config.yaml
model: "image classifier"
dataset: "photos of plants, animals and fungi (iNaturalist)"
train_examples: 155796
image_size: 64
crop_scale_min: 1
horizontal_flip: true
targets: ["class"]
num_classes: 15
arch: "vit"
norm: "layernorm"
norm_position: "pre"
activation: "geglu"
head_dim: 64
fused_qkv: false
bias: "all"
qk_norm: false
layer_scale_init: 1.0
parallel_block: false
moe: "top_k"
num_experts: 8
moe_every: 1
expert_mlp_ratio: 2
experts_per_token: 2
shared_expert: false
patch_size: [8, 8]
conv_stem: false
layers: 8
width: 256
positions: "rope"
pooling: "mean"
loss: "cross_entropy"
residual_init: "none"
optimizer: "nadamw"
lr: 0.0019
beta1: 0.9
beta2: 0.99
eps: 1e-06
steps: 10100
batch_size: 384
epochs: 24.9
lr_schedule: "cosine"
final_lr_fraction: 0
warmup_steps: 1010
weight_decay: 0.1
Rows from block 5 of a small image classifier, named by matrix and row number. Rows with one number within an expert belong to one neuron, the router's apart. Each number is 128 + 24 x the weight over its row's rms, rounded and kept within 0 to 255. All counts start at 0. Numbers have three digits each.
Before each expert's rows are labels from the 100 images, of 14848, where the router gives the expert most weight on average: "colour at peak" is the nearest of a few named colours to the mean colour under the peak. Only what is clearly more common there than usual is listed. The data: photos of plants, animals and fungi (iNaturalist).
# router: router (model.blocks.5.mlp.router.weight, 8x256), inputs 52-103
# gate: expert gate (model.blocks.5.mlp.gate, 8x512x256), inputs 52-103
# up: expert up (model.blocks.5.mlp.up, 8x512x256), inputs 52-103
# down: expert down (model.blocks.5.mlp.down, 8x256x512, transposed), outputs 52-103

# expert 4
colour at peak: cyan
router.4:159127137115145160117114147135111130147080115111109148159097088122098126128103141156143160122161099123099092154143072108152106111147165155122142128131122133
gate.0:130101130186110159114133139093109103131126095125162144104138167089133142121125175142060101114149093132143130085170127128125154101136137172123125151108141134
up.0:111103132142110118118130175084101102117116123144105127105161131099092155161129104137137152136147107122150113139126075132140138066118156165098150138125177108
down.0:181151123148129105132106105146100112118145169127112118096170136115157125120151129126120106141145159117070143147136142134126108123092108138118055097124153095
gate.1:130127144094089080128205144162117097096134120112090131099156111085126130133109118137130164123157136094101162105135133140087124149114162117146107142164112115
up.1:170143147160114109129099122144148092140124124103122144120118203122114179097151145132130149123127093119164132140141169126135115107120106116131135105116104143
down.1:146107136123164108142140091167138117089153118154126128085146100159174095091166138094147159106075114138129128142134154125139130157144125114137128117114168114
gate.2:123151127113127087131112100105128131114146184110164130116133118113113133133156161128087158133108129096130173130118112120110116159138089078116094090117153126
up.2:085142121117089119107108110165160122109140109097095090153149146159135103143116117160108160158146138122120078159124127123116108117112123127152135129126115149
down.2:121126103166153121115129144120087132096149171133159143118135136126170121147117110095093096138141172148097127129156150147138095151104109145125113115143113112
gate.3:139147141145126176155126092111099118152154109157178107134124165166118065137141153139150114174151094162151117117143112116205133105165103119179155126110118101
up.3:136157112126121111173096185139164134127109131111151094130093111141112117105129146081143137128133114139156148096125104067146118128184152134095108111115140110
down.3:133122122093135125115150111112106109142091126107173094129099115106133084168128088113107131160090154092148116143086109107091166151111134129139151131142149141
gate.4:121076127115104100120091132138150110104180139144119124092114115120086127159136132149159143125126084135128121129109114122103110122172093161152147145104106129
up.4:170146163110170124090146132131134114152118165138155105157124151126170121165125151110108136131131147107134109152186166116121149105143147134116085074121076096
down.4:141114123147143119107157131128132135170114115092118150183129167106103129124103091169124067136135119130102128123114132106146101098105118140136174130155105125
gate.5:119136144119158106081113133102144125124116143124150138088123136121138173112148128160110155151131188119121130123114143158094085150098071147145078088120139169
up.5:097109124116109145098145136090073144127154146102137156112147151117134129137135099173179140133125138087111132143102123151108146142135090146116088128120154157
down.5:102126094099125163125106125102144139112132128117092130113134103138129130131126124084121176105181133086179158147109084126143164116134140122147118098112145128
gate.6:124118134104129110127142111142117165119160151104129106109108130163202085154131123129118093149118128182112127153156151123120151183157113093116149101095126129
up.6:128151153122161147092121152115182156093085094133123122139157102143173135114167104101088174113150162143087078123200153145140120143093139083119141110104116123
down.6:072093115069106140136142152104120137085129157118105088143130149124136126136136157134149153161114132107152129143118115144133150137140092109158099134096150122
gate.7:107142135129160126083169113138125118132137172158133127158164116105104126142161135149106105159101102143115161157090125128116093122106112101104108141132107134
up.7:159104130154153128165118094110099132106119126114143109129117167141178101143112121111143110093124089152150090094132127136163156058124128199148155108115139128
down.7:136113147137146079145116153174148084107186137170134120106130124100105140077144125105152111103097103103113151125170112125127079104126140126124106150108133134
gate.8:154123138140145116131107082158146096133139121141114103096146114129117144127133135098143128132086103095112105146139098140141089140128187087112161155141165121
up.8:138133110116098174148137120112098163072109098096115132145118145141180130075143125158140140125154130101141110137141120142136139143135112115158094124109152136
down.8:070121146118095147127117161116114149127102105129119116159158106078125122139124104122138133126118134155146117133095108178104107133124162104117138146129191145
gate.9:137088172113132094118104100112109131106115135143110069152097115078131072108166160115157132112158098126174117125127110126146138108134129136140181107126148134
up.9:157100153118123084164125151170135119140127092139116139166108140116128122101132104088136123084129131093091108167189132112118115170114133099067110110149136118
down.9:129136181128148128090165120101117152113109137145129116137129154125159147114168127144115124190120143121097097104110154131101142147139116137137144147124146124
gate.10:133117167131150111107100176141132190136132112134147132122130119113128150101113135098115081102114193169106138123104190169117111135108083116147129131109114149
up.10:123105157156129117103104129142147080138133122122144127098159115087129153154112125101084128123118112155123150130046111149124082123137131138118171145138152157
down.10:162111154102169106120151095135118117128061149131116111112099101129135125100175121076102151136102134116127088127105112125116123146136129139115137131138199119
gate.11:123147143117086116142120109115142138139135139126160113111139124140108108157130134133109103133147144128112123135081096129091178137133105126110092121154117132
up.11:141122120127146114097115139124116104138103126122102158109147150123143130153093098193091141094105112136071110153201136137133157136116092137094136101132140149
down.11:096144157136177081158123103114089188121138178131120128104124150153179131116139164102170118175127146174134118147115164131127100127146149116112137132114170109
gate.12:131149138108152160139143181140157145118113155179146105157110115109085130110123104096135137116138204088095114103146136135087112132113130154146127111121117128
up.12:100147114118096088176106132155147121111151155173115117141161119109111095148105126124121121144179161145086112133089116122107116099103094142133149144146117110
down.12:101093148114141145122178150129154106112129110139098138146122158128143139124156109132082140111159120129119101103175150109150138139149105159142086150115114123
gate.13:116166149168156082094108103107093101133125169130090142092125150140117135174112170127083131132116130164125154130107152127168080120112088170144103118131112146
up.13:096117153104132148062119144125167142152146144111161046137115137109140144133120135117153124141114120153134140123120127123119106114148136115135131179111119132
down.13:156106127089108107135147152169181062158094093137143116130118128115147130133109118113063134104134101118111097130140102160057129138129127136099134137129135144
gate.14:142129155100149129105162121113108108148142143096156133110131139112139148087170148130114107133103086149144146120075119106122133116139111131101111134161144164
up.14:123119147101121171114093174139109115115126157114135103127133117132128110153168125126154151161105123138170108145117091088150108093130141106114140145123150080
down.14:146117124092109165133111118133102119101160129127135164086128089141148157121150107134156142154119103138144135106104108094161145138115099122129115092134128161
gate.15:156127110107116098165098123152143113148133135129112106100142148102113144106113109122124143119123164074131127143152121119090133100128165117147121182132148118
up.15:176123130153121090156088175159140116131115111145130104140159175122107149120113089095126110097130159130150144133137148141110115103098135107140165145128091090
down.15:107133113110115074183085137166133118128148125139091114113158139150102105162122150151124153129137105116132110140114115123139139118175132113095113144150117119
gate.16:099128120106145122139135123161161110186125147096115137145132107132121078143121080103083148114102152125104111167106133150091150124099112112077100156149142136
up.16:149093097153161123141113146142113122154148127133120147129103110125107107158110134107099097073122121115091171159128120124123142151119118134101135146128106123
down.16:068106170091088114131175140139167117090162111125123110138122125125107107140100144118114138150134126134135122108119193174092124128146113145173133204124145143
gate.17:112170129136129131135094083115123123127142148153125099119153144138162122140136160135136123165074127106184116151139115126170139111157088114147101110130160159
up.17:099149078149150088100122122114152114064155080170179130124163121101137139119143153155143130148144118112073117118141099115123135129092134152099122131120158143
down.17:145157123128135112145134128168101156136102131103094144135121101125133089096083111159135090131079137140096113167140175202091100133084125138120114115116125135

# expert 5
colour at peak: grey
router.5:115113107137142107139143135131125143127145162105157104100093157149152125126157122090151097153106183140129105094122149122100141143162129097143139129132129113
gate.0:100110131100098157138159142112097153115147150093129147153119145137135122168077105131123112113107111106133097103100169138143139096132149137128121116098133159
up.0:138123140107147144079123092108125129131125134147111163157164176117128149110130132180147118133151142091133153141153126162112150117076078127153088131144107144
down.0:158135140194165096133122133132138055129148121157112111117168120131153133116151113095097140125078124106135154113136135119175148165106125092093127147132152107
gate.1:077103122112094153112141113127117140095165135106146129138135114102132107168137120168108125172147119155150127114078122100097129139141136149131129153154109153
up.1:138152149128163091116127126137121130160138121154118163144167137140108104122101115142159122094101129103113157149137134175137109137116130128120106107134142106
down.1:170119141141122124133122115154117125133113147103137099075102156166154167100124144134116142175104103138137109067064116130139099156142128125117145114159143109
gate.2:136165110137165083161123059132114124127171177129135112079155115112146127179142158095099145170100126123150144140123158110167140146140116128157119135141148125
up.2:087122110089118113150177129118117150138103174121128138109154147162141137094151100150123160154113141123153108112114113121108124128131158143124142128145143116
down.2:097118125088076106126138125101160143103122107137116162104139101106140118152128145122106108125143147130097070129168138146099127116162136145141105156152142105
gate.3:148141153131153145122141147134109117142080136138071167107137127124130105096140108142085146129133201129104129166139154161100111137088084141108089095165145122
up.3:120166134089112130154159119114124134159144189106095152125150114139127123149132095111159151172134156112132132150141130125134137129129160073130090115138132123
down.3:127090140166129128119118132123117125112146126087140116169104141115112145174122112133102112115127102117141151098135112099102157091086102165106140083140099099
gate.4:114105155118117074147097156155119086126099128155086101150149103115087119139110089133119131099137121139130167140098086135087109137089089145122132153146148133
up.4:103145125115123112174123119153103136148138151147111121136149139144105086159147139166138145148130140174156124123115120129094128109112116086140142129143095070
down.4:135104123116136128152107108137100154116184112101086136174149120119121105125141142135195101108119110104114142121103144151138175117147123109144131158145149128
gate.5:139126180084107154114115180133143118130073097178142089111107115087141122102120119113119119142131108133135130113131132180066083093136137173156132168120136144
up.5:141104175099119157093129173128147111125113074185157109102111126082161127110140113111123116142101117147138124110140153166098099131147132143161139162101146136
down.5:149128158097122158129148098123139169141086084109094142161128085152130101078118110166184118133111138135127099141134147151183133119135117115125138167134153122
gate.6:140161153127134128174118134172147132107124080102128135138121120137144106110136134102147120114117077148100107146143167175157065116129160141138150104108139156
up.6:170190100160138103142175142101127150097112126150158139091148137143187137103164111085126129136058160099104128105172165097157137170123136096094105056114138129
down.6:179141126135144148167148137113081117097138122125107165089111127114120149086145105098178083154139112110107135129152156133138126154158118128170080115114197126
gate.7:107110133091139147188110108105106136060089139122143083139104121128122185103161141106127134186151088115133119094108101083094138112142161176101154151122161157
up.7:096124134127113173157107148092124132098143145134166113111155131122165156136166098095102131172140109136105104097143124102105144093098140134126135165134186109
down.7:106149126122145112101130163138197117162142134145066122150146099146115115105130093121137136095131179160129135148145163129155096097089157109161140152137132131
gate.8:116138134131102113141114109197156097105138109107153091169108096169147122139134165079083120122149111143120168133078135099143105144125105141115145129113124161
up.8:113132180131128154099157175143119133097115168134148133156153164133155127115098087157107140111139186127109151120125145135080076117067073123156099120130127150
down.8:133129128087139135116162135132149194104139143150132127167117128140172127136124103106105128111094181149112077123144157150097169137132121114114150137132116124
gate.9:107121123139136118156135154134132128109133143153151115159140126050069120156102118159133141157122100105170121139117073135115102086125132166124113145119149141
up.9:109134113098125126185173163162145127118090126135143140157120126113138155124122128111115166110117125113119109107154103118098077138128165122137146114123173115
down.9:123109141118127169117122092147115174095140088096121139102150132145156147113156132125119146124139099162146114120117149120134161161138095112120105116140135116
gate.10:146112156130126112097140146149157118154121090175122112117159149088178190100150125147123176098109158134082124101159163148156135172130076115166130161137177143
up.10:142118106143131090142143118122141092147117105135113132109112136142123142149130140153115143135125123130142109146131148114161147171159120135149112092132074143
down.10:117078110124117114077110142128143134118138118128096132134114079160142122130132147152159145129094123145119140116114104096131132106147154102086137159136135088
gate.11:132130149175153107080130145133128101111125121147179100103161141138136112123092127173094140103145142165099125112097153124104099160133132152141118143089130140
up.11:131093113120115164133153116131140098161128080111167151107131135125092121115130110154129141132173110135127143095105120122138117132170158121168130168115141138
down.11:111117150099108163158173139089100153119144134125124099149104154122093135136141095101184093173145093085148115127126139161113157092148122155139144152125160171
gate.12:185133149145112123178116171152158112153091121114090118128116122140155138106131117163151127139128073158132118165145119123132149139152130111105107145132137150
up.12:138119121103093130164066131116105179112142176110145092125113124118140135157095160101126133112179117131109094080142111106132101065144153152143144133108130109
down.12:120134124136154064165087130117096101155157135109158156118123144145118113160136131132106126136119121128137137132118137108174130127162143128119125102140096141
gate.13:138141113159131110103113115110120126109127154126130127123105130130142122129124164133088131103122091111154161131133162119147139095113112199103124092065085173
up.13:148139150171141129175103127145105144127167125153121122144150146106114097159153115086141090137118103129116136134134150111187141127121110119106113146152136136
down.13:099107124104111148114129160118117126139144160137160159133137151092150135157173151108094103099164150127140140096162116098108124100097108137155109143133120121
gate.14:136121155131108146151162125119164164140130086137169119156141142076128144097144102121169132122132143110112127144163146130132141121120125110110105151147127145
up.14:166132099094112200127111158118178153161110136071143171133089129119159136148133103145116139098150159124108080118168135152121127110137136112159165114134111107
down.14:123084120147147095121135085124042130114143137134132101116137183135121123180114134138112127160127139116134113106113103123111150154130119159132103108148112084
gate.15:140140140132132075123161124128103101139139153157089154088161152107109071164107133141146107173121047148169124136135121139144128140146184165113117121135123138
up.15:117119130138110134125155131121133098151165144142104132112146149086131108135131107101152109165114053209146126120126096121159123121144191106118151130139155119
down.15:107097162098097140083146118137167142125106074134093119156125119102126134095101135192125140108164133148137104084117077120094141146118132121106164195161173108
gate.16:133118126105094125172162116081111084147104134091109162120108156119150154126129110120105130118102089091129105107153134135156173096151142149089144101154142164
up.16:110112140099098135148172139122119136084136098148141115141149145134158150112130083131149110143109095114145093138130123145089161145133157136151083178102186148
down.16:104118145095118110113110087135137149124138123119111120134103083139132114112130115197181156130134157187168102112089089128118097104120173118132146151129159121
gate.17:112168148150142113169115143149183148124120149113100097131166114105131138101093109129097141104159168148117121125115164166084115101113102151155107158143137121
up.17:153120082136131170138086129115122116137142104158130169111108138108098130147171111098131112157112133086154125158185077097163145144136143120151140084124114096
down.17:156132133103135130147145141136126154153099100079123145137080130126115113095148086111130133116102134117128112124108121097140162118162142089087117103160169132

# expert 2
colour at peak: brown
router.2:138155170176159095097137102109139115145129143132117127102191155119194133122123111150061127154125128117099130110161170109122131122105111139101107094152149147
gate.0:096136113109104131148129174140137127115127139112108166118131105132120114146103122146152166126138162144160109161109107148137088132135119141138158111104098150
up.0:108142129116110105138118151167130112099152148097131147109142116145158140160099144143108162107131172136137155124108142132131080134133083125144138103142101152
down.0:132118148167100076137093118129132132157136153141117111112130204124084140159088126137131090128149106132134133112095134152136139115148086138142111141136109124
gate.1:129123119149165122152137128128107149124137145098112147148127149101163149130109110153139119103117112186102129117107164104150147147102080123129128151145186161
up.1:128144147117127108101100109136161112163143160190125130040155103153098112105118135133135125149120141144170139147081093150094121146143131128155118129096131113
down.1:150142152122117154076124177128102145156126122175135100138133172100138119142123129104108103130142133132137155099134139140128127125144112119138108117110100108
gate.2:145145136106103181093122157145148158184068136136185073172127110126129120135112153115111162145129120122153136100128118099097129093108132126149108111107102131
up.2:108139105103089150125125160138128139105152131083149136114141105117143132128137091158102119159142139144139091120123123130134137108172107123132103130124145108
down.2:091117150107120144103109162120133146111154101106110112164153137119141143157120090118109152089119159119149178142147162145154176080087122110135134135088093155
gate.3:121091134172175110118149092169145092145130124165135106137122133168125135102130135123142137111144113151142149105107125123169109118122115154164171182137149129
up.3:098132109119100159150145116132109126105104137086130144165141141097119146130128151119128159137163107098129116138141124142117164084083145148133146104123095164
down.3:140106126202160091102138118132101100145168143131128104102097154130127120153134139107149116111117140154096124131108103092145146133154148114089081176155148086
gate.4:085141124124119075122090156075137110159132143145118091113117114126099125124136136122122123197154107146148155179111065117116120151191118112126088155121149128
up.4:108148076159100097106096119068117136094128138125112122077145097157141161140123170150116119120136120147157107094110077122121123137160111171126146126132125141
down.4:122102130084146133123117130162129106154121133134131135144118122164114135111130124104146118075096158130090117145119133138117102120168136128129130161130160111
gate.5:126144068162160127155087099150083104143130126121147158153093160109084167094153177134114152145133104139163124147149147116176107145139108155113147109100143138
up.5:119119149105113126099112115117212162125116113107101129155143107115167119137139120146118143084172169132116089135139140167150141130096093112147110109156110121
down.5:160145127147132095099138097135102112102149157159165085118108181142156113133117179121109146128109120139124136146133145168084119125114120164105125081075109137
gate.6:097087142116097124098165099099120103109108158163132095165104146105107126162124142168155142136163128131150150158096059128094132131130139132120143148093114180
up.6:158170132132150143142058172129153131164131105102118166118115099156121142095127112114131122104145116109155113114149155154165098058123144146146125113165125119
down.6:149123099114141117167110098156098098110161152105140136117113138112087163145142096116124108142143125126120114099089099097112131125110061175132124121130159112
gate.7:126116116113156143145138154155122136137151139134140085129097145133099101134131168100155116143130122125172165148136119135127134152174152111192113123090119110
up.7:171112101147137065087120123153109112118104156147126110130091125139087120143118167150116121129148119145139154121107098114121085162186140173138128095125110136
down.7:134088113141160107166077110151128152100143133158149135063118124141177143096142157102152089130123178126070128115136123138112089132157142117115126149133142084
gate.8:097128128087131147108115082135141132097140102145124123161088108120108067108154121122160153166129121146154146169114142137118121142165125093178130109126121137
up.8:127118110100132134130092122133149125111155136133156142103115137152143115096147123125168114140109133170127106126132117109154094107158165095158164115139121134
down.8:139130162154136135125119113122098105145105148179126134142121142123100147151164168122118109143144087150136138089084114133142142113088118174133147147141157132
gate.9:131096131125130121132172114135152106166124144134157154134098151125093102103165122123114116127153135165118120135129116129138140141126161129085127135122133133
up.9:126131102131114156091113148145138156147131078134116130153164144098110131088136096145152105100099140123134142141104132157116108145060120080126141134148141131
down.9:116144119145110129123107167128156145114202135125093124115168087099160129150122072118137126096091169091114142139144145078152133142106142065142073150136121099
gate.10:104112115103122138164106166144108173142087122089153134138080152143134087109126120114136152135106134138137091138128141096124119084137124119084132110132144128
up.10:112111111132116114161112116138133140151102105092142118110068146130142089096138130133129119114105127138137098114109142081150120129166082122088140110152160145
down.10:126076124112116144074124081161128120099167087103107117099122137158122143103154110132178120111064128157147118106092128135159151137117135117120145109129133106
gate.11:115117133132143103146127133156124141128100163134137099169150132131115112115119121116130142141122103096140170147113144143098130094065094151096114138107131161
up.11:142167097106118152123129133102117113135174074136114155095090105115110114129145102141160124127144127133135108145161091128164157163188181080146130148145121093
down.11:102173132075119113200129109132108166113101146152113152123147129117138123107123156113099126177123072125155123144114141144108124156138090159150133108108162188
gate.12:129109158110117151135160152172127116162098119146139123141157126125139116148089136116116152106169087128114115109121084152108118091126143159081124148121136158
up.12:134158105127102097161120133092111085112159129097076176097117086126139147146111179130132131130062102117117132136139143105190142171154118117125096136153157137
down.12:081135112161161102137084113172124134084165140126104143103147116144101159119118144089133148106114139134114160131123166161106060107110117158110134107132097099
gate.13:103094110143086129142089100120145120082122132135128119123174148147167169113161135146097151131167115085152130080099095103120127133094104158107130133168148179
up.13:163125138156203092148119130137098129122095142168096132112140125116143158078154134123137168125101165124087165141163180121127117126123088122112119148138157134
down.13:127120115159103151110127141160149126148145106056130154156126099130091126208095120153104106101116134133133102152126148126146120101083138128114165114143100103
gate.14:114135092133118091214153102144112127109093145115106138151120131092116134123154146128129151148124129095129130161103136118088148168127139145087156102159108124
up.14:130132126090119161096131123080131117153091108132115126115100117127120106130096127127136132145147137096142108161125109171113105126140113128147146143105129144
down.14:107137123087105172178167140104139128137088125114163135122128123084138149102168107136107111161120127133105088134136089111137158101157153107133124137124168144
gate.15:122098104114135118150142106146101141108125138084155109145111155114142162100167137105128151146162107149127120123127095095125159146162159153116155144139138153
up.15:126101146090139132162085161174140130172135140127118158127087134122071175125121128135165144139152149141160113117087152129141096092123078124142135167135136136
down.15:110145141124156103126144096147157145147114169145174135089118147122180129154088142086115127112072142126126149102130148127143130115135096112159152110158087108
gate.16:141108110120148150173136158129069155125111123125140104146087148116114113118180125104178146154118147107159144167178140108129139149152121130133113101103115097
up.16:119134104100124099099099090093122128129132134154153161101127112101156141104119135118109097135110134097113134099139141150109085133149143122166101153111132142
down.16:135160154133142130140129134128104132139110170192157112108148156120147132090103121134110112135121125135129114134128130171100079115085145158131130123102154169
gate.17:133159145159155167128129125088108106128104144153161131129145135105129144144143097111117131185121092080146127167131129130153126128100128137106097109129124147
up.17:122136160162143185117150136109116121133132147132189119152156138125143151158143110114123143153125092128160121133130141105162131101107142141118116091121107164
down.17:123104147088135146118102177154151140124118111118143153146127093117123099118120094137125138076125209105116115145154135157096126091111140106109156128136120106

# expert 0
colour at peak: green
router.0:100101110116154138114092113096118165096092118185131141114132121060107118100157112113129125126086143117139143139116112141136116120104100111127141101111136136
gate.0:088138163111102161128114142096124112150088147118148142131178146075160136148114134119112114117164114090103103122119083161108126057124113173123114165121116181
up.0:104118171126107151116112142113105128159105136113149140132168145087160130157128118119121097110135116102092118106115112152120113065113101175114096137127112183
down.0:168147127136115165070156143164147163156150088068092134111098118132115115113094124189143107104108144136123087092134168124167126108143131099146135140170118112
gate.1:086109143089129144151123163101123161132095142101141131116120071082178141114125088100150124129087116127139126114153162113085121097115131120116116157126152122
up.1:132108126153135089109124138117119124121143141119129112168099183166099084168081127184139129111163106168128103170098117123095104131112113175105131124154065120
down.1:130129114113146119129156136171148161140091079146156135136105119151115133147074115105152128149093133135129151125095171113119099141142146107136155132138141131
gate.2:144115151124155139100110123122126109130059132159152103112096118119127132100118146164115113148161119147108111120126120130098078113143112202153151126078177181
up.2:163139178137114147115095113119133105149108144126128111077140132128157152121146138168103154138100086167132110132114126115172131100127108110081145104092127156
down.2:143125112173133177150155125116122125116114092136103129150143146135095097090157132152189127134132096125113084150133143138134176148124128139116156149139167135
gate.3:124148137127154113136119105121102111118142149159109114093145131100185140148119143155106123154085126120087105175130150138123133145125094143135140131128175133
up.3:142121128136168099118106096108101115106111166138105145100086115139122157133115189198107146184119128113098109137095109112131098156150093171136160141132126152
down.3:067130111124120180133172132134127158129140125168167087130136123155125070113138085098170135131094168140131140149101139146124131141103188105156146137109110136
gate.4:071124113125164046136126144097156114132103162133123136135154110087135143105092134135116130088124136133105131094107134108106143123157102156121090138150142124
up.4:126127096127092173099118135104116147077190160093120130146131109171082089185120144121175125137119114152182164155098109147116112125106136163139122121101062122
down.4:136140146107129169110145131118166088175064078134074126139151150124127123120145086137078162106159144135150125127136123150125156111111116122132140161125120135
gate.5:102114112158121081143114128138153058143138126176119095134180149148122119111124145132120168136149094146165138123121081086136127175106139136117160166149133115
up.5:128116119072095185149153125148113170120100136083165128145095092109122134131126123123121112152153140108129084143117129131113134112150140157145145117109135144
down.5:120145120105128123139104108139123167126139116142128181127106132144120118108150113137148075121128204144123098146157132127147114135141104105143090134155109116
gate.6:135127130094169110146139129139114146129105151129137125098112140136145111139129126090127157171097149087174097135131148139141091138164157156160126100084111135
up.6:126172103184125123132114148104147105158128137139132133124150123105120157092151120162136093151146107144103144140162113113129138108144104105112125153141132127
down.6:145105147110161117118157155152149107185110103193133152135112124123098095093102133134133118123170100138096118150172106185124119134137159152127138144108112142
gate.7:130129131132196148105132150147111147131110151112131159104111121115098128120133129164136171143149184105122150134139168121117098153131092148167118062088135130
up.7:122148148117118075153162099136119121154165117127123137131101140128110053133125135125130091160114109143151109137145163138147160084160130143138124153160113091
down.7:117179126085094091132114161136132146124161156130177112130124117101116102184084111136096093141137171147114114158119143164088085139107131134138126146080094156
gate.8:175135156138141104144119110093122140100112090150136171090139122127174146124149171155106145126133125107126156091160172120147165088120083151159167143145112119
up.8:105112150113166131127133150152183111135133122167141162146138159115158135089148123121122187125125140119118138102181157146143122102103116058179116109129136086
down.8:092139113114112112095162122113139155120126147130131105119124096118150101141107113115092104102081144120128137143071163150104127126077096098128115160129121153
gate.9:068129097102122203110159121095117123142089108139139134119099143136127119141121122131119109125165118115186122096132079112164135120127148169146165158108158168
up.9:068117109097154160122154135148087127137116121119128124163102130147106080127107115101148125147121116093177122141125098117152138143125118142164119128149159114
down.9:114118148137111122119102116150113128124124120072102133131144091131180131155113134126062134086124139157125136115104143132123120115103104134088100103144121132
gate.10:101086159117145124137109149113138101108106107165145116144168139105173142086160115089127143103112115089140120114128101116115136099105124148144128139142147174
up.10:122169117096151153111141127123155114151089118141139125112140118168164150078128131152107160137116154129105125089180146156122123146118094099151109138103168141
down.10:127108106169159085138090088147113101096122156130145112049155110134150145113161151129107177113079164094123131139118103158092121117104119175146100127103136128
gate.11:131106134147116163128133166139117144098139087134144135148158134131092166116129105111152124091145144140142184112080135145099127139096135159113128123112172142
up.11:148162147133134122138164124127110109154106141108108118150115154139138084139083146149119133144120102075133110177210156120145149151156144104128112135140119117
down.11:141171165144164131126143131115151154125116109147108115097114086152153136093111105118125105124092146104122100142155171135139120153107127149105093132114156167
gate.12:187133114161164114147115108149133130147140122123161131122118095104126164105136123143142104124118119123069125141107136109123104159125146126123112140131111158
up.12:121123150127133124088155137119119143106121112148176118100144145095176182090141149139081121108137146121137148066168191128095140151120088132139110117105113126
down.12:195128126113108154161124146118124067170089113117147122134098102146134135111155112148157105125139090142141118129136101066160154116109146137146132135142151115
gate.13:108137127133088171172141127111139133138134119105152113131124152116130126148107121152153112114118110159138074108113110106121147078160123148158159141144109152
up.13:153110135131139082103121129144111120161123174094122155106106111117094119174106121135085145153125147085100163187136139172114166153116103129091125076113081122
down.13:170134086136156113129086129114095125115154139162115162117145108082139114110131135157151114113069123127101125147145147146123114136086095104111128114116121130
gate.14:115160134154165167134165128123115163095118082118120124167149133089111128087140109126160157152132145096123129169200179153098164120110109134115110117111146118
up.14:120145129132094136170100103136116150115167109115125155117126112109098116131154123148134115132134096120146136138111110089140124152110154158116135112121092136
down.14:136128148100150108118186141118163159167100097114152167143078123170128138118106147174127120108120147150146079102161145110124156124159158131134147097156114138
gate.15:124126131152150114144149123145174053157120140160075085142190147147159168085130126157102184137149147117119126152147108105146138152088117103127149152140155124
up.15:120096176129127132125112162120170092113138101165088143139186111150162145115120109172123151119164117164123109073126101125148110107094128162159162159132126124
down.15:127111129107096136142087141113133109124135150135155141170132125135070126199092150139131129133145114135157141144098093115111149078128101157141180101103089130
gate.16:147115090111109111177115152141147109097153147092138145092089113125137143124149120121153135144091132112153148137076097128117106117153119121154129146166142150
up.16:153100136137141069169096121142133101121130173141130089111110164121112162094156116174111161158132112118160109130135115116148131094121098147131169083107108145
down.16:157140136164176099136167125098111130148124133135079163149145123193110131118121084123177125093094159129088147175138142145132146130128156100106138109144089131
gate.17:076087176085135116120131102124165105132107114166097114100120143119118110140127144141125141136168107157145106135121094131175132101176127151174156169114158171
up.17:106105140080113084133129095114116107137142178155142119072093163110126096162159154120125113166142124148178129098114111112120157107183127144177120107129126124
down.17:160143152187151141085144125115160144148123104107108117103137139156163150113118117106085120104133182110095101128153131109167133158140144134100098127152130134